From a checkpoint of a small contrastive audio-text model: encoder arch quartznet.
Rows from block 2 of the audio encoder of a small contrastive audio-text model, named by matrix and row number. Rows with one number belong to one channel. Each number is 500 + 50 x the weight over its row's rms, rounded and kept within 0 to 999. All counts start at 0. Numbers have three digits each. After the name is the row's rms in percent of the matrix's.
After each channel's rows are labels from the 100 clips, of 14848, where the channel reaches its highest value: "loudest band" is the band of the loudest frequency at the time of the peak. Only what is clearly more common there than usual is listed. The data: read English sentences (LibriTTS-R). In brackets: how many of the 100, against the usual share in percent.
# convs1: first pointwise conv (encoder.blocks.2.convs.1.weight, 160x128x1), inputs 0-127
# convs3: second pointwise conv (encoder.blocks.2.convs.3.weight, 160x160x1, transposed), outputs 0-159

convs1.149 084:503513502413522509497479497481579501511505449459493491474520518441487443465502520558526509464479535493394494464513514457494524510474366641476450539516554675560495455546466451434391513461529498515632471551503539472472491508528435478448527508532486532500383518512490461696490506492518503479556456451426505517393436473586457556549516497574478499562517547551470481447513457476501466548473
convs3.149 106:456494495513387450549518498542533517633468512429513494519483490520495466486492587522516447455499576588529514445516518420527510536498422445499463447489541433494513516554431386518500501647542460420407530484576516517493513576512513448455541532591443519550522527461511481572473536553511511646518520558505526489510484485491526453519506506464580518519507517546470511591566491529497451461467519534517487495495471510455368431484419544536489577572485531504508559575442522490442721562487529
loudest band: 500 to 1000 Hz (38 vs 7.2)

convs1.0 076:503538503474563489462471523486580460532491483471505542529480553465442475428562452505516527448520430553423503430468501491501595407469493541509447471459498361466454512475477510481601470490521572534498495471456472508588479527623569517470532485630508471457486526556516464527533522499505518524475604546508538472429510684567473600453422506524555505586517446502509628484522514575457432475501
convs3.0 086:452539551569581551474560610510510435482470471418495516475473502463476493538536507525413572626456444459516516468517513544451596376596552397469526473527515560573496477528543581529506539473564551549586444485548452470408516470484526473440507481506474541482499478554424477525501541596384543402466488522466467482500569479516498429439486490562448502530609480513491512517488554537493457409578458469515476532489461560508509514587482437527513423505476475362418588473546465573518508466440541
loudest band: 4000 to 8000 Hz (27 vs 5.2)

convs1.151 108:498506500557514519513525478524511543502418440486444532377510491571413563598502522515486534464483635442534538498469452534503588552546519550483512625480442480439482462506506552457514515596480499443524552463526394478453486472475486514477495481457570514490520494524488463500499505556453565471545491509394522508477498540456502612544500527675425544483496471435324557534489504420515553480521
convs3.151 121:438507498422400505519508485509573503527535445580490540443388661503535489498465548462674470367414532444536471569505465572479410543537513506510440559520488486497547511499499413513491523523501565453492553494541533505488486534501489455433487489488505506513493508538501469673480567540453471543524559511486454505485502515515495496496494498540447408518513475500457491482457460483697515528466523341470494488449486515552518513496500506428430554473594531444561532504520508576460512519499462
loudest band: 500 to 1000 Hz (26 vs 7.2)

convs1.103 079:482466454579481502476512536461391462556479400462454434493514555441570530458534412527531491528521543447493484573465541517485434409468487520525438415493563495571479463523536371521452506522483598478541645439466447500529509467449505598483548525446528507485514536518467493482470442468518477476448485448516572559593450579480623466465485507471489485504515624561476545448546506562544385482443
convs3.103 084:509541491497520580504537441504505482468516483493501516519516507491507443483561487491483402623496530454504467569471560478406543550450587546512464652393594620585529502495523512578479443488562506545431456495523528496500488430509505516505468497380461486472472487417441470517582467524543539503478529512506498517493519524506489494504493473365506365492434486403527456489411543481409567520414516498541449482492448507509483507509626417526556497381531435552570509536521473454543626505496483
loudest band: 2000 to 4000 Hz (64 vs 2.2)

convs1.78 111:405489493477500434485510514478452447569556458477486471581494535477494565451439478544482656571503622539471494534539474535513390560467444486461500505542518601532540498500485557491456493495488547485391482447518466472282407563545425553516471540536526483517503517560493428487510505473531505514534496519531520505546503521452552550524514471460420467444581499648498479418491513509512480445524
convs3.78 113:491491512510563602493494457486541530436398560646514480471471398542488501523524574546357444389529496445499533520506524453464635493506510499483472531510469430541452589454530496473478428474533390546471511417407580489570532548500520475520509497448484543487464522485487506449476395469523501533498549479490505499487511492522489517520497457473491571439456492501555495536439483499542519546484474423486471523529469522518457491531528494498486426543527502508450472654409492289441459411471439
loudest band: 500 to 1000 Hz (30 vs 7.2)

convs1.5 087:568516562461514548553507514532410521514428544439556528511425528535422489441497494476491577445515513496476563539488475474536580578558504446493580437446468512492514438467474465446494507441562516503638564577498445488425495507575506556552646469421511489519479532504524463453492545470508450560483482509492589510574376494563489597386486520548534478510431543434473482524482534457429390485569
convs3.5 110:539488501563415615514463516485522449511439516560537444496459423581461468476480528485515579516546444537517505465483556502540525484411404527474548360490431426544494494526560411446454621430509487552653505468465429523542464537489537498546479488518517498482456500463490452501503504479407548618522445406476439516497498452515532464505523504419501508510514478495476514519600484514532534476391535501490473481471549502531440507477553483542525454563458499371415405489470532389382550448504576
loudest band: 4000 to 8000 Hz (50 vs 5.2); 2000 to 4000 Hz (27 vs 2.2)

convs1.13 100:498547528542540512597402566519490470453558431474486565486537532599525574433514484557517550540475569524411486432399542480513498471487473483502528449501448445558456480450482370468495515581568553513538536542452459342497505445499532461521473434654524480479495473488544475524490541472544462449458413494421482507467497437552466500581557474445520578581534416469549520516466553480446514497424
convs3.13 126:289463513518451535520476560461481520508487535471489556461522543502560442492510512508517554598536472505515561558490532413484467578666467455496540427504576541444545524528467484410516532494515459574436569396594526490527532553514510489505520507451559488514499466516503534577493493584494521332495382512494493522517508444499502518480508499509491522443385503521408517537540487445451535490575530398517494500487463513541470492528550503475445595493538509455484515596485511528459584626483538
loudest band: 250 to 500 Hz (47 vs 13.4)

convs1.32 107:464444466576462559521505479486463559462510483494536512454525529621519529433470519580501475488507515570482512505470526497500410552594507519462524451466360495505531463454548508519479493578472584498437411478626462538372456421463528450476447517410515529479506574496528459450505521567452453532522477559574526508439483474513546521478565518589424443550450505528619496637486510541521576571535
convs3.32 125:424521493484665437520496552487469502443492548682506532480574462434421517494501552521545484539381517512531506321508520487481601583470474451544509461406579450517503586533465490422512517442497494556550514472572479536531507425488580506561461499549532462490466566500478458548509493458396511421500590523505451499507510488504496428501506514575470501446543503533500496497442494551463496430496547580491492450512497505480526565481488492466526420515425476517445581442473481457386581481485578
loudest band: 4000 to 8000 Hz (67 vs 5.2)

convs1.73 089:495541596515512513478477493526573555556467537585469550553406476420459505516533558464425556565543353472492539552503484480518550558609569464473558442511467499490490441508449515470411440571596511501366449383521527532417437503535546483496548535484544535451541522512473560460504491451512530454577470489537583454565508497510587661482543495518468530521479504501503475547501479568483489554461
convs3.73 092:596494491492457438584511483540444475533513492471473564566471474503532466543490527484501560406450607454486542551555431611505479468661597572551544531475588528478466467500526525530522453457542550559468572519476554484526518472493497481542567558561468505510496578507592517491493504593408444496511553490481481539508489511499562466525505489365506467575320472529493463438542499437430526591383388467524436498503543503540487469506510491520512544509475599505567563534493487491491421441493489
loudest band: 4000 to 8000 Hz (52 vs 5.2)

convs1.14 089:451498490569495464406574588481486483496511485503560498486464567388480508569547506515453430379519341498487491426561502475551549545454500470497594517468392449502425541497506509675561546514559505476447483479543476539460419447548562468503503466531489488536557443500549556447485500411590517485527483429589430515514483529466426506501445502561446535548471482510456503452507562465477431492469
convs3.14 093:287490532536436564488491524460551583519465501482464544513474463497475472480470613489509548511507607514529499496531431528527538399625491397534455560464540550573463498433504442420460525537589503451431497457559507559469477538507461484400513493392543460477498556456456470433456536492564518461485445501515418517490507499500518442507528538633483508488438500492543564520516517527491545543526593504476468560512525501504474520525475519591509492562458473552479358643532490492496476560501439
loudest band: 250 to 500 Hz (42 vs 13.4)

convs1.88 079:519514436510450497590523408507492510571485443492556597522510536367467476512420493490516548525475459468411478401474474500516471364392534451493430540495502510496546591569507459547425501465489501500590472421401543573566488542524538528459497632543483481503499482497510465435490506590503528617481436473517512564564458496519483548549442522520581537539519508474450496497444499488469555613440
convs3.88 096:451495486455421405530519468473446542600520450585510492405512524530513484516534566499451471499580497413424443414528417517528503461496459458513405373426583516498523476521520507555516455550461586611591463586442563544512494413495444518532547475538543548522513505430447511478510497467512425466503622537520519495514467513496468530480507472516605613485444475517481506464491486422500475495569532472457556466475518489544561507490468480339446575517449514521510553490434490450493536406482629
loudest band: 250 to 500 Hz (51 vs 13.4)

convs1.62 120:458475452523462555607543546522566535585386498514487494610458506393433572591484524501507506546500461481589505535527450473478584554444538513509531464509417654492495389449574494494525469444463554474524530482543538494515475490548575463429495546542511529521529549483489489471486464447500509480436433538553533418519481487459460529423603494506390581573498434584423474537541454466509476533521
convs3.62 120:443492466666519516535516455481562497530551510369440592541490552546559474538482534509450446525433470460498473515500500558485488410489497474445421490577540516480495443551494371506488494480487452483596468472621462593438494537515451549459531470516526566527452505481524498483585481453541580498480527547468499491508525493496508456520487490690483629408589500448622526515523515564491428530519509584488492539485459505493500524502476535544552536564523493574482510456458512511358528475464545
loudest band: 2000 to 4000 Hz (34 vs 2.2); 4000 to 8000 Hz (28 vs 5.2)

convs1.111 084:534560602407476514474463494506488536512389525466521523498464550512487528503489402502501506506499622428561559467494519468451532548447564484578454580446426565479521477434480465477629512520561491436478556397487500483373488511556418554507488478443526434530568468501548434434445465518468461492539567508478553613440530506410524536458495473530527518467531456482490608486577498455446580463573
convs3.111 081:579527454502508445530535595530543524469583504457585484405522445531422470465553515487482440481499478457482469570474426525492574412559426545478578554405455552501576552498533512525475444573531535490400499530477517470474469502484494514449519487521452546486500435386494524500479511562616467442520599502494536473554487517482551482522514473547453430386539531512560467527462523477427511528506519374505502465529467525532430535490454527525486435419561489560589556527456483347477531581498339
loudest band: 250 to 500 Hz (39 vs 13.4)

convs1.146 112:500473523568493536606559466492431470619402507536587476532395544409471469558526492575495488562473553475429531436619510475511550388623376462569591493536603466479482504502502473481466512513480498488558565414525523532517499506535453507489573492495499508523508542482504498508521552559527499544499443531477524466534537398570486470511587496509507589419429476493527564533479460459538438569457
convs3.146 127:430466527603391511540471422447484541427566494440486525490569542479505513488490483489468523450553653474499570583501520621444532525447576487505499496440386512478491496484502384515529578521575507345504551525600517540477503568501555545373481512576500482513529578429588523561540533480466512465524552475493533526500494422503497539493483501454553470505504499484459508546497488530595419441469494409508527522478483516498566512482470499533475466474620477482615586406534530512455565476498510
loudest band: 250 to 500 Hz (42 vs 13.4)

convs1.20 070:458562531474445459410550512473497514573468486576544616502432493566573427422482491540481567539474408522497493553557515455471358505451489488532514569450620470498553523548576546530465514468446536534474513539519489395553467506547478450570575409559483516497513508537468564469450554495450536438437592551492507546604499521457538512553508579457574521470466485516532525466395518423473482471415
convs3.20 076:443508437508415423543505526522566433466524431491416460554534478513491504466504500527479461527603472523490524612471519502466442560629642494557545540508473456550528533369435403495486447506649481468471447502423534520561534534510462463442511484533399464501489529512447438475609451424448409479506502510452495500504483509468535547523488468506527560566491551562417471491538490477559405571484509592514443471465498521489525505509589553509582456467521538456416549503565493547497479622486530
loudest band: 250 to 500 Hz (37 vs 13.4)

convs1.3 098:517503479495495471426521573528501572558515606543503508533524553505588468527538511577477546396393683451470502456541553417526452511522550528510553400487423464432504459482520663512607508403449487467489487453548475488515508641464550486464439493549508486515459530516515455508521523542486531548482478467557496445442498501496506535494492456577499532488473392551460534475501566568473524498452
convs3.3 091:463510512611430523576568607504449520571385470465457458451457481552465512492487563474532477428502442519508501461488511527534535512482537492515570431572534499481509412504564552448492489485557500472450502442636486554461508499514420503619497501491500531483483494495638505606442418505633606487494529480504483513517522582507508509490518506507537429405530508495504484546495497429557561466519528533494539536456567503429470512502535501375433398428517439492493432374435516433510463592491528
loudest band: 500 to 1000 Hz (39 vs 7.2)

convs1.117 097:480438442585528438499493420526498495583497460532417433456474400483552460503460454459525428500493657452554482418489502498483465605459549495450575505511446504476453488492479490452303576526532461568473557527546502559550493494519462483542501471578495465528485571518479562531478539409554512481465465537490588509503467445437550534505448593529519527380463529473521510547547532567532444453497
convs3.117 106:478504507426449457559473495506560468459519460501570376558491466491517449517524469511581446527582583494522434528505544553468480576352626551507547545447512624427540549550550521497466483575417501516340527420447495482541463505479539499526511517443487566496512405427425464474429494611488467608525517534481493491496499503498494476484519507506528484544489532537509508510482466458456507517500511554524456497449502500514504498534523527502482477448327521458472626489518453336468468507495463
loudest band: 2000 to 4000 Hz (48 vs 2.2)

convs1.141 081:551553403475503513373395487478489526474573491388450515432502506479475487662531451498508469486521573513446492502407542498492461435589498454504422440546467522475482533477488436574496484464486494493628496489412522525478465473526367462472500495526485499480478448505528449478469495424579453565471529527577525499600494612497409479466502415520463534548517513592483452431476491515502433484557
convs3.141 101:563533531507548459523482567507477502577545557505504626568602445524514579486527532505557498576652507446496447531510526484441428421395490485490488483517588471479525553494529516497509525439561485605469532486545503430553531387541535556593578551525464487517503555490502456377473477571585504511465478563483526466535504446492517431526516484587471505498414520474477499459453498584336473552523505435504475521526509501543542434537521490589505514539516550528651438524535514467505424522473465
loudest band: 4000 to 8000 Hz (34 vs 5.2)

convs1.31 094:491531441532465540515414474494470511450542453556551626546545507564524577640487496502488458445479440442519484461499521483517461531516427556503513531467376543553583489503534501459579538494472492490508424428393522478467524374474511481509489518559536519489486490513504508480476480522522360580445390436500445522493536525360475505465533495527411479648486438462489470489453494562528480547526
convs3.31 095:487499547482622606525474473479560485559492504520513545466491468474537527541540597543406464432601415472507565437534472512513603484539511389516477511452433446501390556476580523533502516448517682598499522528551570562495502464496571495455461520486458509502518483527418444505515544572434487464534532534519503512516493483512540453539497532571506558468468486471478489460481470625497461514376639549503577482528478449502486482456455503592455461480449508499542596542427485535583517459516549
loudest band: 500 to 1000 Hz (52 vs 7.2); 250 to 500 Hz (33 vs 13.4)

convs1.81 080:527472409475466560607526511440547506411566539573522500423518494487488524399537508551501532517557593512464467438548561483538450518502475517540574399515583522487462424525526502537521508449469532533508462662587530433393465507495408443459474528529530478437431543531513462517511477565416485485580443545443505497368443484520496562516499517497365476532561491579517462517529482498458457518504
convs3.81 077:521440540392536377465499469453479518442496470449503466495525502432368610510495451480464516564541521480443378502496503460589576554574587506481567531437424561519587579479475574558536500472461535525389437445423482496452514448477546458526482476524502476474492546519525478466532474611585522490526511428573572492528485574509485527532516504445575398528457528539518547474491432453406559427549507451489498509523518498526489451504473448497591425488466440570533391525487447494533402449501518
loudest band: 250 to 500 Hz (38 vs 13.4)

convs1.150 106:466565462420512517477562469497507525454500532497507577498504515532537490516499484523531483472439388579485511452388492508503497409445530509546475542565566458472492511508576375497587504448595468533563606399508447404566522424603582623421514490501498487524410481490515482395422476434533567515449472473470448519560553594470485510465457538494563563484493531430505491526534431522492534481485
convs3.150 097:443487523557452572470515463489469455453511490532524516456492534483503475492495502485563573435513433571481388411485480533474529604477467540518440429483553558512496538394431670535568499540489540557523478445495550546491515402522442515536515496531473519510523511521430518549489509586546485568476470559519477455500459469491445536486476522589494597606439540540527501501532534592456516456559474575513567518547499467592423589500569518492574507501516540500426454569493507290408482511482489
loudest band: 2000 to 4000 Hz (30 vs 2.2); 4000 to 8000 Hz (30 vs 5.2)

convs1.61 136:522511477470505566505485517493573543540443485524388634542510492441502533574554497451478477447493453501593511524592483478463512460472542536467618439440429480523543475519511503383480467460534548493533462427399493431488538614444543437469437545462480468487498517518518565596479450517493542482495505522636495554452528611427456491539436504511512535520527539582452429503347502500489472494521
convs3.61 108:486506500633520556559515427525500522497443497598578564493477494499508555510495560502512646528502474501482511528515440537667451525415603509495409479551548498524524464497480431455511506442468432444439483414545505483531514526512509493466527507445575518503476450580527485573577577468558467475496586490509527505490519552510489487499496503601491504554463518498513528577540483505563475510503437424469524447534454487519483503519478519476388530509554476368463502357408522619467508382457415
loudest band: 500 to 1000 Hz (25 vs 7.2)

convs1.143 100:383495416437510495588587506511615516524499432484482399548459562557458496477624504473483536491491445419445503524487505478505567411605433442508514601519551546506525478506503489568437497495489369493519421506552475473522426621502578423500504534543508509531458511488532470545436504448485470528475462541620466491551433496539404494456491500431483492522458491521424421517480530528523533562454
convs3.143 088:560503509493532579487512490471578590447550477432432491555488595464548470497512440454450503638487506512476570504522535556547454492534553519497504532569516418435510533577409490446488528506543487400461513332601568453503501593482482477559559493488447525498522597576389445467550534457593582495532513463488493516528523559499476490532522479502509478451575485512425473517459491501559510609508404471474455549478523525483446453477448492517480569502593458506554559393428444410505578490483535
loudest band: 4000 to 8000 Hz (34 vs 5.2)

convs1.89 081:515444436515479582395552486468452530476517501354493455400409502453553523542553470501461460571506465491505542563485463424548472391448407531441521568474569514431496529585500540464497506310488599506509497463550502480545528490543510486531556468476521529508578500543489489537531559495491527563566485468496465474563452511456509450534466541472451532553480519574511550412522507534582529370485
convs3.89 091:454463550474477473405525621483491489492467473398480476391433636528493446523500516461587398495484556618447468491551510607613581460527573452536507463529465415447472489427527433526476470455538515441505454504494472530454474455508546506590483485505564486509493545423486522580495443565565563621461413525510536492501508493508527443515535547564600348503555491551487505470552485476553493467397483546493478479470552510558487476479496556575433515520534510477574489515432511534491473530554471
loudest band: 4000 to 8000 Hz (55 vs 5.2)

convs1.138 084:500596457391553537567540589484500567509465478500600496444483611499493525480530492541516497558533489494430575550542420478520449536525511587390495474545476613481431496473554430622365529511532502554464477581359465469485483536485411401535506449503497529519557512525500530566561519536483523517478594435444534465564473458498449513495503507537475508472564513543566451479438496472550493526481
convs3.138 096:478480494377552441559470465528582439507446502399458464482526470554523444510510504514414393566477515520534465441444542621495550583584538581474560509533482421476556531482491606507537497475411618573408576544404538597505476459527447495496515530547469564532466447603481525614489504508444440501490489555525449499503511496499525560491479534587480451527588488530516505485458490470394531475499603572524480448519487549531470467512528505488504435509473517489426511418462570476603452558484532
loudest band: 500 to 1000 Hz (33 vs 7.2)

convs1.157 095:481471556503527556614499487501527481515621480500484542550497451490507550463455500483494624509437461566503485462439513506485463579355557551552540446485388482543504435544520586544577513541466517515457546500424469460404440537498543500388539497504542521490501532492531456514564464490522529490415393491477509423458527517463536522429581550522523534359491466527449408568529511507477483443402
convs3.157 111:482502469480503562541486523482481516482463495573498422542480541474483542512494502529495614533473431495534507374441460353550433387446554485517471553438531564504600628563493565529484495433357428530510411465470498416495480576498502493479486500431439494490484479462575461371434507586507541465494554526494481526517510517533506451537507484442525630516475486464441532547516536411517422545548466440506504466513446518428440546519526510443437542444472474548465467528494502396427463413487463
loudest band: 2000 to 4000 Hz (33 vs 2.2); 4000 to 8000 Hz (27 vs 5.2)

convs1.1 093:514483556541527521502530555489525533449460427539504588555547420505443548542446505516506579551509479557487486563462518524538565464515532503506542519512616494485511454497487537560440500497438547516646408446475504570447407476446559543408472537541512531506526494485504535506464571587530484443432420569657486527442550521438543494456448488550459435560523548576483373521432544481481589457467
convs3.1 107:508483511374627588484481510503493461444524465400530441481563406519424464474467419461415511516491518552478510459543493530503449411567542451525554540544555383559418532463480431433522547635429454528607475483499379601538554469528475524465495529526477522511485524539488481457539524495573497606472477459462578512495501411506485580493499479350578467573536498495541488502531510525437495485496426493501495498529553538587625501512452503480522495525537553467476491440504472528475435478541520
loudest band: 4000 to 8000 Hz (85 vs 5.2)

convs1.136 138:511534450581495529525480489493547515581495434489458500392491490539538472484564511534510492480553645517524511600546503470525530486500572397494491451494552567480492510465571505455591553454556479499573488463491521447625671492416456540550469468489514489519511474511474583491496515555555494381430521541462471539393535412417440494542512516552475413564451478449426514432518500472470515467544
convs3.136 117:458507506491465488501529492503469514442587557643536506436519454511445534511493505488475489494565534448475416497488484550549592617530498522508518477502548459539556444520539433512510515389451510491542517439444516542505519451504516480560492518493532520529494556481597535536440512524649461500503460521506438475504500606481455475493502513441500487503530488479533489534465510449537525529371567748544512491500540515559547523483515498379586510531393541510518443550475479565553543647488464
loudest band: 2000 to 4000 Hz (88 vs 2.2)

convs1.155 093:523430494528529474443501498471490496516659467483516508525469601426499468503512460507476474464462527465489493480552517520544515588477503468509403459512548492488510522449449484499564498439589474529372515607611508429340552518461619559512516553542505527489487503513510499363508485492486570538417507485360492528399490557573564540486505484525463513475522539456428560461536487506457505496437
convs3.155 088:424512539551478569537516474513464468589523561509507599598476526516487602522500493502500543469547550574401574478478432438467559369465356500505454415511379547459464460490540527558456453395498529508556485624388544526483513571504508559406511502467510493520491511498497563489543506526479438482521439577529521547511517555533483455510485518527425553524536472493539503490548445524539424430495556388499443535508466490577481496481520571550490557585462457535554568516529450511478480363475532
loudest band: 2000 to 4000 Hz (44 vs 2.2)

convs1.124 101:490440514613476489409522448524524493453476490457562530464438505529527430507531500485451490440487473656430483446498562465496580472513541430527570504499508545538452490662528417566541543549499512460547627513647509474520551506495415572542512501453532481510494518524517540513485464477442540510508518432442474584518553498501524487414494487570524450545603574503519522584530510508505629482489
convs3.124 101:554496504487597661452542481536628463528518525556531550486389468490448519467514489485445511533532552503534440566473484567566471477549537470488475639569414500503528543495427374432490513529551549501522539610575539567494464448504505548559591492557548528555528475469566533476492467517489515524520415473552465529523509537523505532518525484551505494518518469456478497458560494371461471535489508452495456501454542498485475502509473480587583577511508468511451471326451593535493375457492547
loudest band: 4000 to 8000 Hz (30 vs 5.2)

convs1.93 074:494502433521511484606487506482491568424512424512476554495517564528417520478519537540488553510550537456486553485506474481496458603515548516509477501503503510589482492501485462535626558344532503489536418568429698485581493439487571515507513602620518487462555500466502422542515500480519457504456464517483481462413543466533490461425515464359581434502488494538553497447456496482496489488481
convs3.93 096:636481497487516358490495411512491487513613479480469395558411533531475477509537551493568549533499516528509490498508528578448414457555560527487463548519536499448405432494421463496507440415553474377606465496615512547489512453502433531501541488470527450489456488435444519329463538437538462503486530497494482479506486471487485516501512463540527533480469463477506486502605541505458596516587471536472543534487509496327495528487438512506507489499490532531464398549532475471516394433486557
loudest band: 250 to 500 Hz (53 vs 13.4)

convs1.95 077:462467549469481494591418507470435515505446589540524565409531459498525492479524509518487412515473539507487503486563529511493517437386500481492424406497616588526539449459553395517520533426523565552418536348512459510411431459536476509493576510580511481483486436483495439479579449483435486514541483494403494509503525424459455482581486504496523447413542607430569536542570470508517495480465
convs3.95 092:499470432537532516442453534463455517533545516418475475495580457548572471527531630522451490547379450466529529383530521582590520455527455551506524540541565536678596545540559571522545554617512606462400476469439556438494511441499534487528480515531524436538500422558551481550493465438387463557516561459516466492530482513504538593525517494468516559473572483481557524511467536519505504531455545528502519547468522548508499552498470499460439491498504502426543618543566505553575460564455451
loudest band: 2000 to 4000 Hz (58 vs 2.2); 4000 to 8000 Hz (28 vs 5.2)

convs1.18 104:480497554502512429430447513504496447504539464517552596590586540448477486541579507508478559529484551471522464462546467482469437440471559524494507420526582591429479579522513592513449551615543532489431482437514445539611538423521397498506532520468467463491442494510538555422501508527500477552532523519399516482342535478471425494493528511484503522457516519539630426538502499497474483548633
convs3.18 096:416525487613385499522530520512485531509441496546451485571520570538547533513509595527587536525533530517494552476491455416466525486500554503504573567561458609451486468574478600512475511450535484348439497471566500518493496526509428461479542499522504515492486491533523470387527546441436501544469504525471510469493482541509491438514494511453410466456505507523625493497614464410475533530467434635481513462494529485358498468528484498451530341428405583509478508538503508558454428481463522
loudest band: 500 to 1000 Hz (60 vs 7.2)

convs1.7 093:467484432476500503522409447540414489447502436503465518508565446527561552515443553435526589507562480506461454554495511466479456495348523520476512489462424453474586546501558463562521472585497448541383543409501491476398503544468580473456391555468442458477419568481509540535531515539451475477541567519614456542606557467528541522468437575534513574535535507532489449466461486582486580496489
convs3.7 102:466527507452563586530475447535485490518492477595502561476516548559530566518458542505545685503476530491482522360519449441539482521610534450486467490469456530529485466527561612522491432444429455611391470525594435482459481494475457480543451463378458537492549457470496543553544561520441568456484562540488518491489487497497479447509510465565424453547439495497478486483564531461487642460557549607510533486525473491551455537514460523501507457503410456461471438516448506592560510481510610
loudest band: 2000 to 4000 Hz (36 vs 2.2); 4000 to 8000 Hz (27 vs 5.2)

convs1.101 098:401497473549493540505537530460452551471481502498482453406492502559505471481432480491514398476528480511509510453515515480486531543571443558439543410565584467483513496490520541512483479489408494430629565534492491549467566565371532572479581591599574501490491465515501510547462438529509426413524535515570489494472506486489481472459484519595555601569476542367556509435487482397514484606470
convs3.101 116:439500515536508450421521470472433554407547405516387526507418453417527510491498526489532546579537472466552503456475497510545462442505412480528525452440562518439474534555526547577531494449460444537755483479428468443504486580524583516487482531485498436515494468420506557423481489570507525499533454483503530499520497557493488459516474485724473530439493485507464509572529527577438518459480504547489502501541564471470466452493451539530550599462504448482468515524530449520443465495473548
loudest band: 250 to 500 Hz (62 vs 13.4)

convs1.97 081:522533673567503503437483443506487483505518529487530502463534523607531515437547498494503723529506492455488475492535498497484542550510495520486554495479569467472486493478455429441546502613456418505585508564477405514446507385469484430471540507564484510505512509498520454443544526521587473470512434496510517520456515477550429521570458592607393460528476501544580531546418497504489493549481
convs3.97 081:576517543439551551507521555500495510460525504488529547523592549523447512522518589523547577449432509544481533562503461462487423553581416491489579541563469549518511469460505440468507534539487503596442547530410523475498504587514671493455457527516521527506499424569478530463435520576429612617536424543522520506498477476477461488495479490353440521500455509481482500508401420433471397463444520497493567551527490508614493496492499455489397556495514538478547519519554537415618506466513434
loudest band: 500 to 1000 Hz (32 vs 7.2)

convs1.123 106:491403536514560555488415508519526523574500506524565571529501440528579548405526539538483531465551539531483591509548489546560381469537457539455534384494469487477544557532551488534435483465412551555469369434578519516507361570544481552527475517494486435453484510505503562474519533457484463480519480533609507528447440491574495467497465510516454511514430503535648449495457539467531436596547
convs3.123 111:521489513555527496566483433482521528589445531450465630483450513481589506529516519490491467481520585479513397522512443519471430527531506527479477476551381424543644506506605501536522336581480437506429537508381503455501508499492516532397565500481461539542543539434443506650456536517523488444493530551499458518527538548507468512520516481461465515505509505485472492513512521434542525479457552514476460556475555509475463442520556537452392528503469491588511522463553463599571547668490524
loudest band: 500 to 1000 Hz (29 vs 7.2)

convs1.82 089:504517519599502484612537424454518511531495501512517549598514535553497470462454496450468463496435554437516415513497502522584496491544394496521503497512517509479446636563534602602501500447449429492559471510477493457464502412595530508511429652442474530526450524489532438548506499364569523509549488509427484498486448503524553506509557446570492530597438520473436566391454504487460540485514
convs3.82 095:573475480558454511497446468472486522509468521500449502449512401587488501486477681491390450531435480453512640435489538536607517480430449423477460465406490495576561583546483493477546536527412550569620508414459465468514514446493602507492518503480485527507479522493382496488453527550493507515493492458507509483489496462494522483501502527554580536504438528529460516530521517466465498509411422443521528565530573515489468480506357488488535560558501549415526535494434607523554490597595479
loudest band: 250 to 500 Hz (51 vs 13.4); 500 to 1000 Hz (25 vs 7.2)

convs1.96 101:512438621590484535475415455473617455466512512454530450445556517490444551513506530492486520492458513493521497510502512517463461580518509463508560544500460534449587501548446556570465532401547586469517356520574551478620516468483497511481519504500557467457585459523517552486480511572499517506530424605518470570438475389491522539362490490523510486544545460589532566530605534468517519412473
convs3.96 096:388520513489459611529497480544458511590472493439436541536505520528458461516516535518513546453441445479498572458495509580600405539481455487527585504556554598469750561494479572457505489576511548464606471566446525446448515493491376485525467498572485530490482487472500524542477530544528465547493426428512540488499506519510478509490506507312473583462563502496482488502529465526570485484564531445492483508515540493469415439486507490410605477446477491477521498468477479455468515506465478
loudest band: 4000 to 8000 Hz (57 vs 5.2)

convs1.128 104:550465568453543552458595496487503529526574478446468608534587521461554557576449505538512635448499495476534525460460476466515645501504546467453458498521487453477511467479501422572518488512574608460515480662405536478519505534426539460509594519473468597499539493484465515492555536481417517562523486391452498471506498525511440492521503548543459487471516563530421574459473462428447551533561
convs3.128 098:411518486528522516515446484522523524551446524470532433493558560473453602496489381487491478469518408482490534468547514432396496493457412530497534515517547481527366495460434521459465460613375565502387503505543523451472561452496509520461526512506543434488511519476539493467497468550546400436514533507489484472467490373497496446475485476545514556475428478464474439492457524386473561468500487498563474476503571541413529505498436509603609581478385555503477478391490478528627595500519508
loudest band: 4000 to 8000 Hz (28 vs 5.2)

convs1.2 095:475498358617577484407517480493436509472494501525492493523549533520462469617531496573481497499487614454513515537508543502496524463566508509527552529498603458520376582503543568509441535534496492481390499511525541482431477439572461521514442526464531559485395488491491526507483516549483556580516619557546486503545525468519478413560450504536538557606575520584500546582467533517488599522557
convs3.2 102:616463517437413511402486474464506499526548450493468608456480570492518483483492485476578483380464576454442591521545465516423525467588493528515571457502472485528388499520526430483492539604591609463613564539554518615522493494491568491473527492541490447481503468628548428578626584533635469574517522445501463497521538502485495504480514495516536452502481543488595469446491477538462520518461582560518530503512564496494547455529458524556457509489550521401516511555535505511450534520477526
loudest band: 250 to 500 Hz (39 vs 13.4)

convs1.134 144:477474632440483477516453465497489448506511415481545504496518586321480547459584513518525443646507492537477502480513469498534383443500542499521501467439514400441464456491538552559498484533526464508449561538616510503513497505587478570474488449401487450519539536493552555563491522456600461545547427498404466509443476471506511448473545508459446550535457457493610497480573441544495560520509
convs3.134 112:502497501433477604511505600502455521447430490538609493453459460531526528492505488521501526462445405469536467489532415512426510510423464495485370494465504475431625506490464454492498437493481514449424508663583511534542520527522653484610475530482506522524523537567586487523399469556450457501489458512473518497499482384493496531481515520613545641495533487502568515477509524533478528532535545495448534464495505477570559436524541483546588432558550486470479492529532493528436521619487573
loudest band: 500 to 1000 Hz (34 vs 7.2)